A small audio embedding model, trained from scratch.
Model: 2.85M parameters, waveform 16khz input, arch wavenet, depths [14], widths [128].
Training: batches of 256, held-out accuracy 65%.
Rows from block 10, named by matrix and row number. Rows with one number belong to one channel. Each number is 500 + 50 x the weight over the matrix's rms, rounded and kept within 0 to 999. All counts start at 0. Numbers have three digits each.
# filt: filter width-5 conv (model.blocks.10.filt.weight, 128x128x5), inputs 32-63, a 5 kernel for each
# gate: gate width-5 conv (model.blocks.10.gate.weight, 128x128x5), inputs 32-63, a 5 kernel for each
filt.29:446513524525480492502488552515532512558448580496529438507481487549571610542530586616644488490583640594574532541441424366478539468486534430491465558492466522522472484502442513475549521526554503431465432477537586569567470489510484557593504461525579496440436528480503537579525531427462549510484476539543522442539591492508560476505566539499559586433463512463494426571582592566531499457430423444529464515572554447445436399433491521516487463472427486493511465480489530520549614575553577
gate.29:491526469508397478523491465450573513511485430518500513468519492477499410374420421484486407584495501522476517531553604528443386385449463465453446470471547573552524501393414491544458405513555579516432448427510524561631566506432515405422543510443437488533582609515483507459483523497479553431461511559559475458519551543435440481552573510572604629551511553585588562472483528583540448520501540479435464522637635413485573601619539564575556577483489503523533477467528558490586552497453481
filt.30:524501494558514506513518452349528473494390438478523557504434540405419455429511473454427492472510519508382486489538522475553577515531556530491403480538569623570534453457436467518542531485412453425460482515601670574509490547444514439416473484465449469499408504483454537529548517576524471526542534511549425479510530499515516534435536462497516563475429460487475404497519513472443450493480423507508544530537476545488419468385519536532587478431564503490556499551514558552560492509517518
gate.30:509580525463551531476529374389505539519457437574543519587642556500479426491394551505510420453517513450467630470483459547455576447542443427474537488471579488535491513457543538594597508415482455511470473495576562534499515426510480450406410478458463527525475437512484440523494504501607509407542548545467430486541551563478497539502496533548506536565554449469451513468533563474512503457474495504488468455538530548532498467419626576457528591485475523483373439434428465505508603512495452
filt.31:530413456455460485490492397418475566571552500463506466420555495547493551561490484418394542486546568457366486570638552440484526458406460483518517508563532487543506526460510488573543517463515534529477425477494507505542523514370494490582539455575501484459513468455460447457470522562476528521474456489522496487474500435490573597498550533478510497490512490560504478575628535556515525471504551471530454547461387474507437483535509550472521493491476487556539555499504443418484512423430512
gate.31:530512588537477472488507542436473510358408525462442445516525500541498492505453460492529480520525461452459556553477316426472415531572431555434417498511521540479492485565523588462439581538601545502435463522598490440497488506459433476539535511409503555528467341388398492534487547440448451372413443507477549420558532486564563503492498482512556556516468561512491462572588534524465484547531398429493506518469471452448499463567561533543518431503465458511470506522481445430472532507583574
filt.32:552476482480500441527549522594522486465455511464470531614528638530454512492455496493476526493612495515599542538507442536449515566384477450461471482510462411434553569493482494500452466503596590565472495428399422571512525446468533517455472535457512479493428504610444493584516493520537521493435497476530619555544481478503423508498532551535460483474595555500475463462522503566466498454503465493544453506473497357418480490526446521437495561373460490482494520476453499545582525411426392
gate.32:571520533522410446403413454359433462554542582501456480524528550571532491489489461467473477563452458491455499542462496474592504552484424504508456466455472514479489616508481541530487543503524510491540468501555480551458498481452507486449497520581625522420381506436459404441505511548592547406425539504557535561586576542484472493512478430408463521536529513537522537445498590644594372429540528481468440496492428500497575445492516538512524472461363462528524524500497499518447562519515525
filt.33:500554549549486571488555578537527531616620505484481497448444557505538505503473502535556565480451462429567472471521528521467489472543523494541557552574555532496503510469540510403500514445436487450459515490519517502495440542524472577504485516403469419475490546515552588596530485509535520466477499420427451611551499550497515483511589442518507502414505486493488496492450480447502584558475493548506534415471579523522526513525504452473477512535577546505520582553616542567589540480531527
gate.33:492509462521523554531526533624575528457508535546530490487479461437481536629488441471477593472505503477414487469526494572410466517496483404382428438412535544492456557520442414516494438441504489424542544487506570531444371566536384451488507402434462488493529482475469426482545506584561533565499462431459450435442487453548514478493450465525498511538565534527561568453517512420469479495500483428460515527491591537500471460535533598615532519544562526515487507494524515500531454476497456
filt.34:493587579407484491441425505549442475449492496434425424406428432471404436487436450496503490407488493507445493506563500492483484506485472526528512465496405454525495450498535534488515488505627525530550446519506504610496473440583520501496481489453435498485526465572557471475425480541465553471415509500506554565451500495472482488384467512506451479517441434482521465459532539421392408414493437433441443432512540439499472513596547546461475394424526540544475537558519478460538566453410462
gate.34:490546538406485571575479435489464533507545529568523528464481491573519493428569553533405502485502692596525457528530494518584471552500496563541498515512506511532563515457491451356401448469442446485542459552489507444437441483373481581536473512617634542487599527489522441475574532538504551468407475517556519478486511495568549514492482503541484410470462501488540491484559509388498464495478483431482417488467409477567525535526429386486473501454502479518501553542527541522526513556527500
filt.35:478483534462522514486451531485527485524511444471478471410504468519545463464493406520536588459431488495468473519523457477474516482541628468413445568544408550520471397402447423397570502564436570562523540618509538495537540467473462438471587515476548551521463462445479498467500514502499545503474457411511541486516402434424400412448549512498439413410578534551516468416453419447523463436359414472516417472515507581497431390418521520570497569469458423524508502469485448487496493552575514
gate.35:519603524457508686498519460508649598527493452415472495541512504539475506489544532435430505462495467450457540506539466451494479491392486453409391404456613568560559472495494437432458547506522564491545538467447467533566496493504535572515468524429481489454419494482503507539492488501458476524554502463508462484564446498499496497405516510521437441407507520467441488496513529484455511420441516473521529456460449521467420466486502565545551545488477507507430474506519476560437490467506468
filt.36:465415381514507402489583524432395458498523521535602514577501444475487528538523471465458408422421544593540484460527533553522538493468394418432441420449421432539452506555442535508521472485573554544454451419521585478488466514541410477434512431575547508442443483494476438540555640579593474530534516596609545485399489504429492429426414532484395520543493451512533560520513477472482476483565502503478467453462568613503439559611485553495527512512563511556472524493382411438507520532512502
gate.36:577529513523516501523587571513412439505540531521455514402445475473495483490601468548498542474498550484439507543474453435558520554524478511524535547509471508469496508462457396423529501452371405476532507458444504435426483469464518566540471375489430481531552483489499465469492472474512565541455497500560521497576487415494517518481452500514531521555541559436463413564492463520569431434465563627532554445460466448464472482493493534501547524505476503496479572484499394358535515538571580
filt.37:369441524456549464588495524403469495413518420478501528537488434570510499428388507444505492491526525528580486505521596529507526560559464454514560496474567491507458429347436437493484576468565556552525472522501466504586478570470476467538516554430565547520453434534572465485521506471524536520528438516487433460512515659452515427463491398503533526486564489530515561505505511507584485497494474432575494578506595466503469570575481472502467547550515537456551522534519567491458486503475474
gate.37:436528549556436461565538476470509435490524470521594531498547593564593567509487474604511416469479627583485588656556501566513424453460478491433435460420492490566548478492509487615608431525533471548563460406501484418477545552580459538539548484547473424521446470511493463426590528578587535487482441485472454555491556490536468461491498431514516533557469510512522550341512475435487538486409523454474459448577496503561503532541440520504462512419383452391503512473457451383508510600586525
filt.38:456519509566508534543499489529532531529531481596564503594549558532476521507481605504519432492580493405468453515539521545507531519540553422508486430429496538467451458427445537477452459481457457472484529486466476480553495511529432530533492437527430443477523455514544488390506434485520476543523541491533464476572495463481487510518525508574510518434577549467428499536525501480444537409468539580406608518415376443475541537479526544448507499486516525422422517613466531516461491411587610
gate.38:453527513514497572559563498542451520494470467471552586588600399528545440534515556463425490527567509523563448525581508410515584478443462596479476534526497522517481438462504557493457538560488476435465432438417421503452442455502470499408522516497507474471471507540481589555447494478470445459503457424448554546496550478474490529520536454564502409389547537476513489506493510516506460539515504445441421490420517534518557581502559427494449416493485481485419402449493502466501464508357573
filt.39:447548537462530441489540511505446521483581539472488483466489442513496523519482453511517532499440511435499439429470416459554583498409521606603563403499422465489539478412578487514526546446523467494570530537473496513521433518467464491506415593571486474540498447505547525526547495551450439516458476509467602431506587479482426510427518444468560558500457457448551517450475547540556455491468530490414458515393479458469464456528552478527396528446476545491544440530528425572493508446515468
gate.39:535508498480537532548495513507543550498512467418589442448452443468508516564491501399497561489507474403464623566624485422447469419491510465423414455536541490565505425477513470482446564448559538526430478413433472528588554449458462432480388421529598517528570514531438542540452537534509553490464500492487496452462459470477515438418475539501491530569518515619481474570453513484609475430524438417496462502424423554526472559524572429494466512555512423424521455452410456438455574491524568
filt.40:518442489505449571537539561548577456550560564505458497463463494516551435467551490483483544488451465580489421479409499469530493552463528466462446495521418472467551549520585623555414440571584575553588502416381441478468526498475397433478522462448517598548507560491510499498452493568582502535486493489521593492405410472415465534512480492494476515496579480409461459568467537536576537544552638580545524405508461460413557543548501586563571588523576510554520451447501537529505494474483462
gate.40:478452543475498462519544483491451556592513579527423491556511522568625492524462512479448495522533595464535499446490499448515475492473492483543485532546411499547566561493492562509506414474485559468407541614484535364465573563556610567455443514471380338409424554428429456482545582494455481437462495464466509551491494438517444539551569456562557507411529504473453418531565498528502382402528537473499467448462506376422488414355640606533492518420462426458434437495534558540560506526427476
filt.41:428504514500522487480611591595539450528559436563506420477502504479546619564483478549530612516466367383430617495528450481533569561543515438446532499536499460527559477455498501464488482464480473496434526483478469477563508447447520521364450583451513587474550556500468547509516534564474451448518546515490454477473526530522437530456476538543556563475514448465447429398453536592535461545516465615484446419351512497548492442417551471565500543459522463521430449456499440410554552539553550
gate.41:418465459511495477551488481557493484527561465425472507462574453488365522558514449457528566443460527514548496521481518449522495483456479455487524485514447436527573529458458490393464520525404421466460457510578480494537499564488528470481498484568512533458521525515545531488597558510469432499395473472555452420471450452493519515494416487521459572510461542548605506575537484445376614548473397457461495444455440507501536463450527461421479494472459455446416508417453441515596550460632554
filt.42:549555511587564468449465480506510456510475397537560537455524502572487497443533487461476564490602591583517557570547520475439466549424570470450492504542548514546379346501492478406467427463509483509539497431432471505540558502473602575529574562506440458510568580575475568562428437479382463524513563598536537479523576535545537486447519539520525559526536556502558469472586531530556527523554535557473487557606627461400495564545518506548550433463500508515561646622617522499460539557524488
gate.42:504528555497450580546502482527429435423525556520488569520498541487503458482435422486548495541513537514467430447523529497467520569506472557500528515520385375427386412506508497553561463483440423456402455475498515523402504508501522577550519431584512464503458377474469513490507454492404378468523534566515473539494406358563553540534548520500541458459490498481433444576542507551590523501523572564522570551559467533553631510475415469413434384490558531517540429492577558521536431496529528
filt.43:552460502487495477409475463495569464503488412532563448500461515513493609577519460473544583517444526487439555465572523507494548607552499446437533504505522531521520471536486469440390575554534522489525509551493506416474538516516534499514503501546536512488587578587589482522501510518568509511559529510476519470469432494492469478489442540524522495602474505454479440545607523438565559566507541514618633474477468523438475463431525487478447531464515532457374463532475493474465442504514569
gate.43:463552499462484569572512561476481558560483453598538469443451442536492488593491561600498499454472576569490485561488437445507524486522472507522590578509428467437433430415438531481392524455454411377458472494538609504564490455454583544559505487598540525518496497461499566463436447395438477397493539533404534464528575588483541548516521422507551594542502473495471441431544537507466435469508474425457507529503487537562550505471396451484514495435494470490446384397545539531539559508574532
filt.44:422460460487453517477463389482553495484445412425441493425518450565531596510477556413461544503482426433508484513455456485460430437552534565553515516521522417460499508545614494532541503412523498526525528524531439442379442379424570596555528442457467473491452524471428451536621571510470466487441424430470515507500546499563527496509440461502583524540434468512494539496485505500485494531481480480491451455552617476524572518495417501533537561561561557513565488456491510586469521521500492
gate.44:473472469487580519447371440391548514503488531500535549482516570499502471459551460507410479485454418446517532495485523521477490468472480435489501471483545490461429489475463491423433420482507465491466476531526475532571546537473549545578560528442504451492524442485475499424462505468474473485442456424421491559556505524464517543491473454510501483477460444523598544454499443450480537471440402446502499461580590587511426371469387460510520515482451456541530476532529484508526549550480420
filt.45:478459396461465518551571518486518462447539529498464483599531457532498627497498468486484531553539463452427516489488506509455399477491457471516564541572516441475575533576498565598444522500516459547403474413548616549506466442582519601539457591580598516448465475416492477520495471546483495476444517501470387487492512475445439533547548423491474536436532555486427498531480534532560591439519489498483492477513515448453595460407624587485441509461525509473414486428436579549505588453542559
gate.45:432517471473533567550543498505499618560470462505500552501463565548512474473454492563510482441506551519519479472494449451486483503456584432436454471507480540445406507495536589500528510511459478518523489483495465438539512556606490445429445487507494510433484484475520496474494534508533510482471574628542513525459542515454500384396419496496452500536502475478472494500513454439393438583647553537420490616603528506474512589553515511473366506435503567534533400511468554624499439450426475
filt.46:493490494539462596500539451463486427489503520460569484619555442493434432491466422572488452453459519515526525495456540436481500496494451447529600567560550482480420422501556551641484590462433547464423521495480412643495550431530406515508460472538513495490498372441510453500538508518553516449468516506455431523511576562472531565539456491483439474455638576462459541472572456502514512431373446454510576498465484441508554445540549487472483429469460495532548455490451425534529436505464417
gate.46:540481461469420468497583589522480489468534540523526479561558447575542520553506491454514478455604537556435651563435439547502536520456510465457582553543490501456478561583462416498521474526507510511557504487521554486575484529596473537448391414606513451449434519567526580461543472483522569499476489520558486413471464503472503524569532547443467410518496485505409467481434391529571478476361453494609523419384521435509498541568475421439477494395506524466401491479538530497478591527482446
filt.47:505556473548502539557521532498444521529490474483471533513568453557641576515447406494570536526578501461463522571573577482562529513480463514453485491516542555531485535496408413557448429519480489479384480550570554500602557452514499522428488545460452428466522476491579576538422522489506555439479563525505568514529523413539437523464501522546485536502475494476483472515491423520484475531476446409425576565590527467537536477515501470466563460518517521562514549511466518536482482540515426
gate.47:640566469462510509558527511497587561450519530556460553489527536511495473502524547452562487534520524468466522541577522536491411414483476481517517498521595522512500497529530577530454553530552484448504488452499567450489556405469493491555500497486574505512464477379430493442481483469522435564475463433412500545485485554488410486514539536540515511540429548525412431540528520533492470460471476529433536539484517484509493447522473628528547523492461491526504455455494484536517531495539429
filt.48:556466533513420507520474530559450509426439542463463471545446530561626405483446580560506531555466548561530469408435480438536486496612542526528542492529440509482491539594597539492437440550510435525509585557520492493448510528593545622632535539463566519512465472539573593496512568443427474590539483446439465499512576449497467544482531553559520517486493535440508566551501557504455494500508474555528538492567463665616512541450593468487545511497544466429477506487447558486478502479381556
gate.48:566568446542555531460522405429515390497514548598517561435548460428487504514543434498478595569498488402535549529567508446475490561448484461450425503499521499545502438490483502454538509500502514463404432510457487428476597568500473469505528549569549535529571552485503473541398492542423468494513529479570457495482506525438466428415473520485529545547576555467451414518452446472508521601523531533546532450518626523516612494545506443507508511526499523538467365431486474576566487532526549
filt.49:523528435478519449449402477581529380438488531518499485504457483417397545474397353303522515492492530369515454495540536511388487507467502492478518539546539486463418358511505520452546605488468435513449484478473505480485398482500523515574513555487593536518552583453493545539506531463490477511480462501536393504453573577579497455482465489497457514534484483542510490516473461573549407454541460508521521566503445457463457549621514505447575546517492553438557473464508512393432519500467537
gate.49:433524453547575610492446537513557497490514454452448492482493528501518510512507439543504482471469462426490463498548618602482395508506529530528469521543534499566573497411450498587514539504561502488512532502473468523522357446546438438551478445469474388508489504508584540501488497486481536464426519529483571461460492506489430469415465467518486504495446515433416408483450465515559466517554544454468480457479489499479550626563596453370527525442461445472541474416501429400516490476462552
filt.50:534576475464476506536533546489455549514451427398520418465492511545478480545636585566514452561548573578531485471484487524463418552526571566479475562490438523510532500461466473482581484529414429486539520487499536480525478592427575484377445456534421480481440456517508476504443419488485568463502514464451550521455483531602560589529466533548552450512493519470441425494571504521583484486418477535700629468379446531507475490467509546509521501447455425489523457455440417529549569546503498
gate.50:498444526529561503570475488470541558573469404443566515532529537493511506471471535500419505491510521547488455492482606470483548485467563568518463434477393426544444390476574601600495424430527492350493480460457512521501628517503467428519491475446447506537459426536464436432403505478544491473442498533491483572423488505563490399456458438498585490417552474437456351534549443517443560430491454376473496508594478478512534590546515524514583513451419451388439482399492540488431466499501563
filt.51:455439559521564452549604622534555550538499475477452486508537615489536561418578486505527602464580510505512508612598555384508543439511538503502458462560472513538595543499497563543518461513529484499517515516455463407531464597563431489517461522516422512433562476546411451473553466536535497532535432425517529481494440533462553443516491563455497395470470501478493489513470546384413460534590584480440486448519486419437418421526565540493416399461483493441423451575474467526449483519479526
gate.51:433464530635552410428495510557481547464552526447586560558513470507461441509438487528512384459501477519495436529546437428534441519484505442439549437437523598478499423481488526442491452522450401503541494600548555492451435547525516453431507493541488556622544480432413467483537540615551503483543494505490633560503490485490392486525542456462434531536454475493527498444465500487529441419432468502444408382490534490603516550507525447494479489488492389520427400442408525513484507552477519
filt.52:530544509531566570549425485512527605569530404354413485571570530612462493487499529455487536497490538518552542487392437363535449468494564509549549486503564528532498409468492440542509453477479550443536494493481479570547519525412572540529493530513537511440513517524553609547512492504535533498479556575506409484533545578559474449437552512518554470492506423457505533486487527596577524583444527476540476501530513553422433412482532483469531479543513519569547436490568582577505470521521472
gate.52:524525506468489429431470450374526634543578584513451505512581463592582558576483507488501533531556566505474441462522554639486434501493361531496505502520472451429485540379416435497469450418460535514446492489543433485499501501585535572564520422535578612531493529500495438445407463562549504569496523536527541548553523464568572568543499559539555501586534514436487554539457557542466452429547523435368411488510508483582543472471424443467487501563506388427450471465498450495535569498518589
filt.53:469457415512412573603516522562557488508578603486514481428548510544470482486475454549546525498526430482532503501393421550530571578548495478494498526449529417381442616423511456390441421386476427476527471427408371568429451542576526649529420394502533584599544505575594514441482528444488530573507533495423433558524495441495563487552506477393444497412649562531523611477443509478500502464474450453561574484501477509493522542446452462381447437499484504532538525519516562551494447465499517
gate.53:472491454459484519489568524526417459499534511558532433380442527507478475490498548529458490556567568512504482415538477497487442423434434398463501485494514513595580477508561520471477510569569530498478402468435476457459467537499428440576455453568503470375334488528548559588467519519478441479472448467538502368398407504457450502475496440448514549549537543531558580482486482473571452535419467469526582595401412458442517530526518429416532551425490590595557452473470489505580588538579480
filt.54:473550557508531496528535612533548579550512516477503505511529531554502454474456531570528481455492510530547510477562530484410406502530521544481437443446517529471497446507526532553468520538574507491465507564550496564544477544484528496571442491524370456447513416449586543545509452483475465414493541483514427532493466545442469471519453471498557531496471467483457441564420546500534569482538459514538485553505496365438500517554452448505550516540586554535439479505587536461527494508485560
gate.54:445480465431546491509494577596476623572498447510427400505539497564512537432456529541565511468582541583501518594468545542526507587557459445532541467501544484413445518518565509466469556580515534514614485458461512540616480499470465513546479448364419522489464505457489541524542527482580537501494459525539506456500481455532533528561531396522511480513539446425446499421474456529444544512517548503493535547446405484599657574549525539458552440505447461500493509515478494451484512501573549
filt.55:487541564524520496598541474466468478516537515440386403492505474541487479501464464514555518555539496450552445492496527429457362465534517469432456534519462488510564518477570493571503600466436598563408499603467507502504548513495465572498487471481500505567457567446493497486544541521550533517523500548516518524530492594467421467516516480577551476536487573563472434533424391490530568562558576587468526534531574447508486515552441442517501509511476461520604490440445508550514572551460462
gate.55:465491579504388502503501582616473476445505459600505474442507428535542581477514499495553530592460459445549449489490496591501501531540567554522536499476481478472480561453483534484563539538467535515486429450549544453542487550457466467511470455470441496463455601521454438490424461591519536509487537527502538516493440438467456452412520452523472497496432457487531519515522536505500503531592589601475495465505553535611584435377502469498553541514483564516487527545471423472515497546567514
filt.56:385405446505602436432494539516438464433533471492489437499570448392603524509460459450488535526536520543585497433508425496611490395507501504503544477437465458444470560489421453522508437519562478519548566517611564427519527456453435484433453514479465505528481517449402538571542540409460458546522506557570484516559518445551491510525496494452482469474512589583542539516518503454485505481478506555525532576484554535527510515584515456571488493565466489493538534448438459464452516449485560
gate.56:536459449491535443405511500513518491508545486506528632564529445412462495430449458441441411536556375398498497465495496466416457499522466486488459495498442501532513472489508551522498450461475474475557549582623557617537421522433541452489524501512485530513456437472439398445483473580538508447468510500526631532443454456484571575518391613531533562535498474477485541499596561509482468533524511598519533496406411434418454494526435505387384438440576571547559493467521418520441388479523523
filt.57:525436430611571497481548541621496502498462405488528552506474427506509574638515490536464501419447457420543493510628541480560482465519479498535523541488530456466454544493562503532545450445443424471523464518455511444497519510572471451401473493461428471501440554464461464546490536598561501592554445429456452439433509435464512492475426411400431499560505501463482576438454486542509549507501531518561534466556574537564347400554371419434411473515515509513571526509477540454428549548628537
gate.57:439485597565524611492470572458560493434493496570492495556524532531534473454537510504526473566400412478365499444456515519506497545520478521554513548505504463518488469499490499529548419445501476502432567528493528531414383406420517458514455356420418437483497428465498434445509503577607537532466489472490522587561540608533560564583517490452508443476511493420456467563511524485485481471510506469422449567570573448458459492484525476512496484509497437417486495493467487436503487486513470
filt.58:551487370511494556581548408421575510488530471478534520478471515454528504521575446423502567534585460476558563510458506481573511465465545576490441480535470531505438501575481454596487514594529509516522482460494458520512585502425589489486541424520536512595615569553388498498531569470475470486512524476572543510553517510605532484465527465442464444455463469580493502510475453593509510536504551522490530464401478579507511499457488466510515523547546412478512550538429429491414443485431500
gate.58:433463474425566571477491521530477515478469479517603515487500561549527481524610488474541577510483535483532507484527485514567534506524543454413398437417537462446434424503440393431510491438454514465449470440469515491444553503491364496432476464548411494560524510468388422523517520523520527546521446467482357519456441450504461444448398460553499468538442570549532489586527483556482510451440494542389432445450490439511650593429492499501484536500471416448354453505450465481605546555540584
filt.59:492501496453501491494459439484503579520474540512486451519506529519491497611523574549460535495519463533634508555518511466465554530475501462453552463521533493498541486521483490460583573531544543584486516516647569444457503526491505478550524503406419560515536478545460494470545555499581555427567543513516427481520507470422481505526528504453461550526480528535499473437557501507565476469431484565426452484527448501558507495536559535463494586591472482550593475556505490514493523483446495
gate.59:507455553529514557592595562571490546503485481518525609548532439474494453419587591518506519571557564527519528526505543541488572531529496515504490449489464489496491487448455426491439422447428456444498453555524561490547486496450559546564471451494517533565540538523553562564471556607546523434411470530493594548548588485447513540477451515543581552517574515483545495531505487493469403448521503499497418423470520499474519501554555470521533576411441463500475549521550525486557529521479543
filt.60:463589487511565453451549529442383490482454335428466580522510535488561526512495484510544507467531618502465527455489444552510539503629588545542493510534495539475481538573646535505509499513440458529484531490451462486502558585483481494592526508527641500512568524554612470512480530483518527585456459448494434499439381486476436502533479491534483411502503501526562530468452476444467523535484515439508562534515489465549560527441524441562566642449519488472451506489510461508498525561503448
gate.60:494514425496518512525483450508542585477542488459507442459478610548536504467503511423471442417457577526404553538448397624534506493467418549500483495447472528514457585469515431432511439514512513524567576557434420466632606609577550486430438462543596518421460455441445485345531553486485470437502468489466475459422505481476507539504517548576521552515521474515499529469502482569491435521520500549391517515450456545545519403466446457433465557435496467536460402442402525496455554505480473
filt.61:524575494509559481436460540553483529527452434469504521498537542505554492525463535507429391359387443529505509435442413558493461470550480425501479487432542529570458532481530467479514506423495588583441481477562444459466495573495458447452591517544449568503523446433477486442493493543520597539607498509447568620506415358444513501528479525604522450482460479600492477541568552515468577533504483511493465561552520526479528423519527536554462489423478591528449551559561522471526467421515545
gate.61:468540503456545490510510530466549557595553540424542488489489562521542492447542476535527522439538442478654539571416495522474433465502537476562566477493411493530473498477574467479500543586493486534490419487453507510572589543490445492503464537517445525489571409428456440559482472460518459476513498591496458443467502431474491508472451535448385496524576524447485470443524487470537527468437547490433493433457530480511482463523528537471470547460551557518518370518404415555496525533448476
filt.62:483518482591561446544522508523453538502528516537431464477484521553575508519496466450492467475534515606563486475511551559496495498563521497532492448494461522519510509556500527593525526438466510636628528575490455531598615483476512601567544515576606482425405386480440463474532485510437456485506482457468533511519504495490516520419416485465560506509540611536527441459481520637550435450500509548472468604461478485447470548552476495398516546502455409486532391551559516506576612568512440
gate.62:518508577532494580491441470539505470443501488535529495474458582455561583581526532528460528454444394467486484413400470414454588603558600562554454489496429492442470480535515459437485541546465462436403488530507505496527525496459567589536491492450568586510517482475511502568606563505492495486521506560586569514537427429491532523484533514505516474465425509486555566571488440489470458482470471560450459450413461531562529511485477479512530498537514477468512513485453512528437529623619545
filt.63:427439520502474516561533535614534495491542556459504505485496538430487458485457533487466552429435543497542507435550567580448498461489501502513591581478549516519587489541415470546562430435494493549547532512464521467513450594530543524510463470491482512593568538564440431534512511499491572520552485528622500471530462425562505367487547532455549496539544542518510467491494486494526476451512498588432347522476561416500572578498470429450494469552467525522531569523461567536509474469534539
gate.63:429449485552403520448520557414570536502505435506513467485538505549477568539534526479570532456427481463538500488523477508551514473548515489524451518476524463502456495499408378534517552535510565563557573481470538465549528440445449482586542525475426457515450423460525505629598452473485521472553452516502385434479461530572483444401480532510545524522462483503394430472385367580601465450483514628429393469492548440550584578551547529487532581487468396494535528538573508510529470546521413
filt.64:512540517542519587537556496485495537533549530497473533530503543565513483508551501529416475557381544477555448462541565568512557583547484521473479479517455601495491503521500492436410472530589585579416444462503410398439464507535573601559580571461518472521427483501505623588499508476537509522497507524470417483493505445483526501471510506572521496498455550457427429633594575475548510500464530442459419500521500432567521578436606597569543539554528516504486542506404463550456499457464485
gate.64:520525572596521462464516523522551487529419482530526504626535554537620603478576520524524499492411443495598494465495528477495467461404496474470432454473402492451428565429448510524484406457393446545473377370355415480499501474513539465530532545494498519475538499502489476476535536461486505488526458424492522577525522507437436411454480491507566529553527591561637534467458485502517500446546572508488478541564463530529551514524433464469500567541518474483529483514429541521627523577494511
filt.65:479508492580541559474522489484487450522502521517426440454478528496490477463496401518465533523472418465399585545465435395519457457583534534500541534557428446487446481461452521567548604547559538456433442472503469558541482482444522556477556508468501532564497496485536584493472433530469457513516467551449540534502539604530579550593574468465523542522573568474452526526512559536528552490547445508564495486524499441510593589466497595501495462435510514464501523496419542483525484454425533
gate.65:473471431514436509632537418481480494542502501516454580516478564468530557454494441523484511527542577524457524527463506505471480440445410498462479478566348444455430440551527515585509430547518541466459557557490489590592577436468588498453546441502513449550552592497567532438447580601599516447430407503490472445503512523467430499430558460419480487434516443399506529559524520502500507539496565471597496476492401383408464424499508532554510457422498509552482472382464444367502512575499523
filt.66:501507524501487551515623635594427413538518437530612487407494462436477498498519534534522548549579569497514448498498515430554504552545519517524516564559471415423449440508542474533447524505550507473502488512474503457432493554489411538549551545567536622595550416452423495458521496509494471466463481445437397542449484496495485510517518547508502427447453492439468439485534505508489574543506548557519610502490424487566515555511487446532448438458474512521477505541470481525448473514478500
gate.66:532530589574534507566533566604497526512597544413452519497578526558553604511546514466537423543534462481491493498531517493404437515548485525464452470491578572586613601425519545498549631554555524575494491544553537583587502508512509510431444471542509514509486460454486505506460527516483483506537488458454566477471429484481520468473483526526549432479470499502454499610567552521476531562519491493470474437405407523484449434470501475510487474552545491445488471434463538568475547494557594
filt.67:495399410469494479472513559484488430516528493508476457465549454461596542587591459506459436491474520508512465549551601523561535505476493566569468459383551498553586574517516528599429493462504462455507584536458382513499479484497459532512532545472482507488478533449454460463512475472544520550572585492483542516424495518566506499529523461434442488528509468510498480439447466551519467536555503465486500517502397516485481441478397476453454464498528499495503530477496542515457474482527585
gate.67:514528433451439454438527473533486531537576572433390456426385507495537454467428482516494495482511516499420446465566512495523478438449475569562519534483497481529553559401504487514562514463559501473347463440509434538520535567495508568544613507460495489484545540532476484516422469457498515474462438409432460486451420383429482459539554537513552532530548501515525535562523537507485477524482536507470434483535475607522576559463581595508453390514497469475494533549409512552493418485473458
filt.68:516442494494427475426430457552470426492523538506434559573586492457548491557531505540546414471456508473367533511461409469538550516514471507469479538487544508371426555554492506465485492444530398484441531493563514492486478429480488531560425496493497429483488504434451515448577555495504552467487535520446504512482484377482557531624574523471494451434424484521433498600494539538491543521538501565497456555557474353518541504483582499533545559467416432400534481536586615497499457480536576
gate.68:521586452490350526442525458439467457479529489482484491516492554526540490523511453538529506554564519501500417376403474498529491481461447505434499520422502546455545555500414416489455478512492526574483486419369494579570519509465517531399393492459479584602562514501398474477441461438463543447390423447448518501491524431528569504394517550462430518510554489494500555409498469424464523442401330420663472391478515475486500590583566533517554563539447471416490506579418434439521456493518527
filt.69:505482552521511514492489409404491504552615468470505541487547566425472516564567507431495455581391507589702465549538518438557538532509486502540492503453597575525528520440517536577576513458430487437539416541444524621444474507539433387440538611429474454502510526482501542521502558546453474549488483461543483534481515542562435505551478444449460526509462491556451570521571497542526512583477588520491485511546508521482493558534535561466449444472507404546500527419532578530456502568579490
gate.69:456593460387525432494526483459527544525492579494489527463459429469512476541508441539541585501424451428469512518609522534379470478462463439419454457520470552502512442469510465429461493488468401480536564554605540547552559581571433479548590602469490485364460502453457451504589576515509559635521470426507509425436508548504510527630588468497523516580526492418518498550557509451519446522521506469385465451480523527543486443484503479461443492480405451495469527505496520534454485528472477
filt.70:498564526427419532619518560482506473628633559442444435462458533552509592654529503519500464519495578560523468509496490536546630456476381549497596488451477433507542530417493501548584505479493434591477462501434496457468559543505492406480546504512487530515479519491479559544523479570490561464410446528555507522518438396516489427521489470513470495474510465490564565505540516525538386464462584647396449490486420476455449505486443475491442421427419443520496476455444504511610581553521478
gate.70:595585579568505482453488493427498482510443442492498559635546513502530452485470509507477426467442566534482531473483505548507474516559528481496469477515552494481440484390545605621425526573551531537476507533524498531508463495516560498556498458510531493495433491468474500479550509506526487537433468514411487463549515589471470502501488527501552566495427363460449514375453585578473488506575553453460523589624473505416476538462558556535592522417455454444480464423422533530537490483586491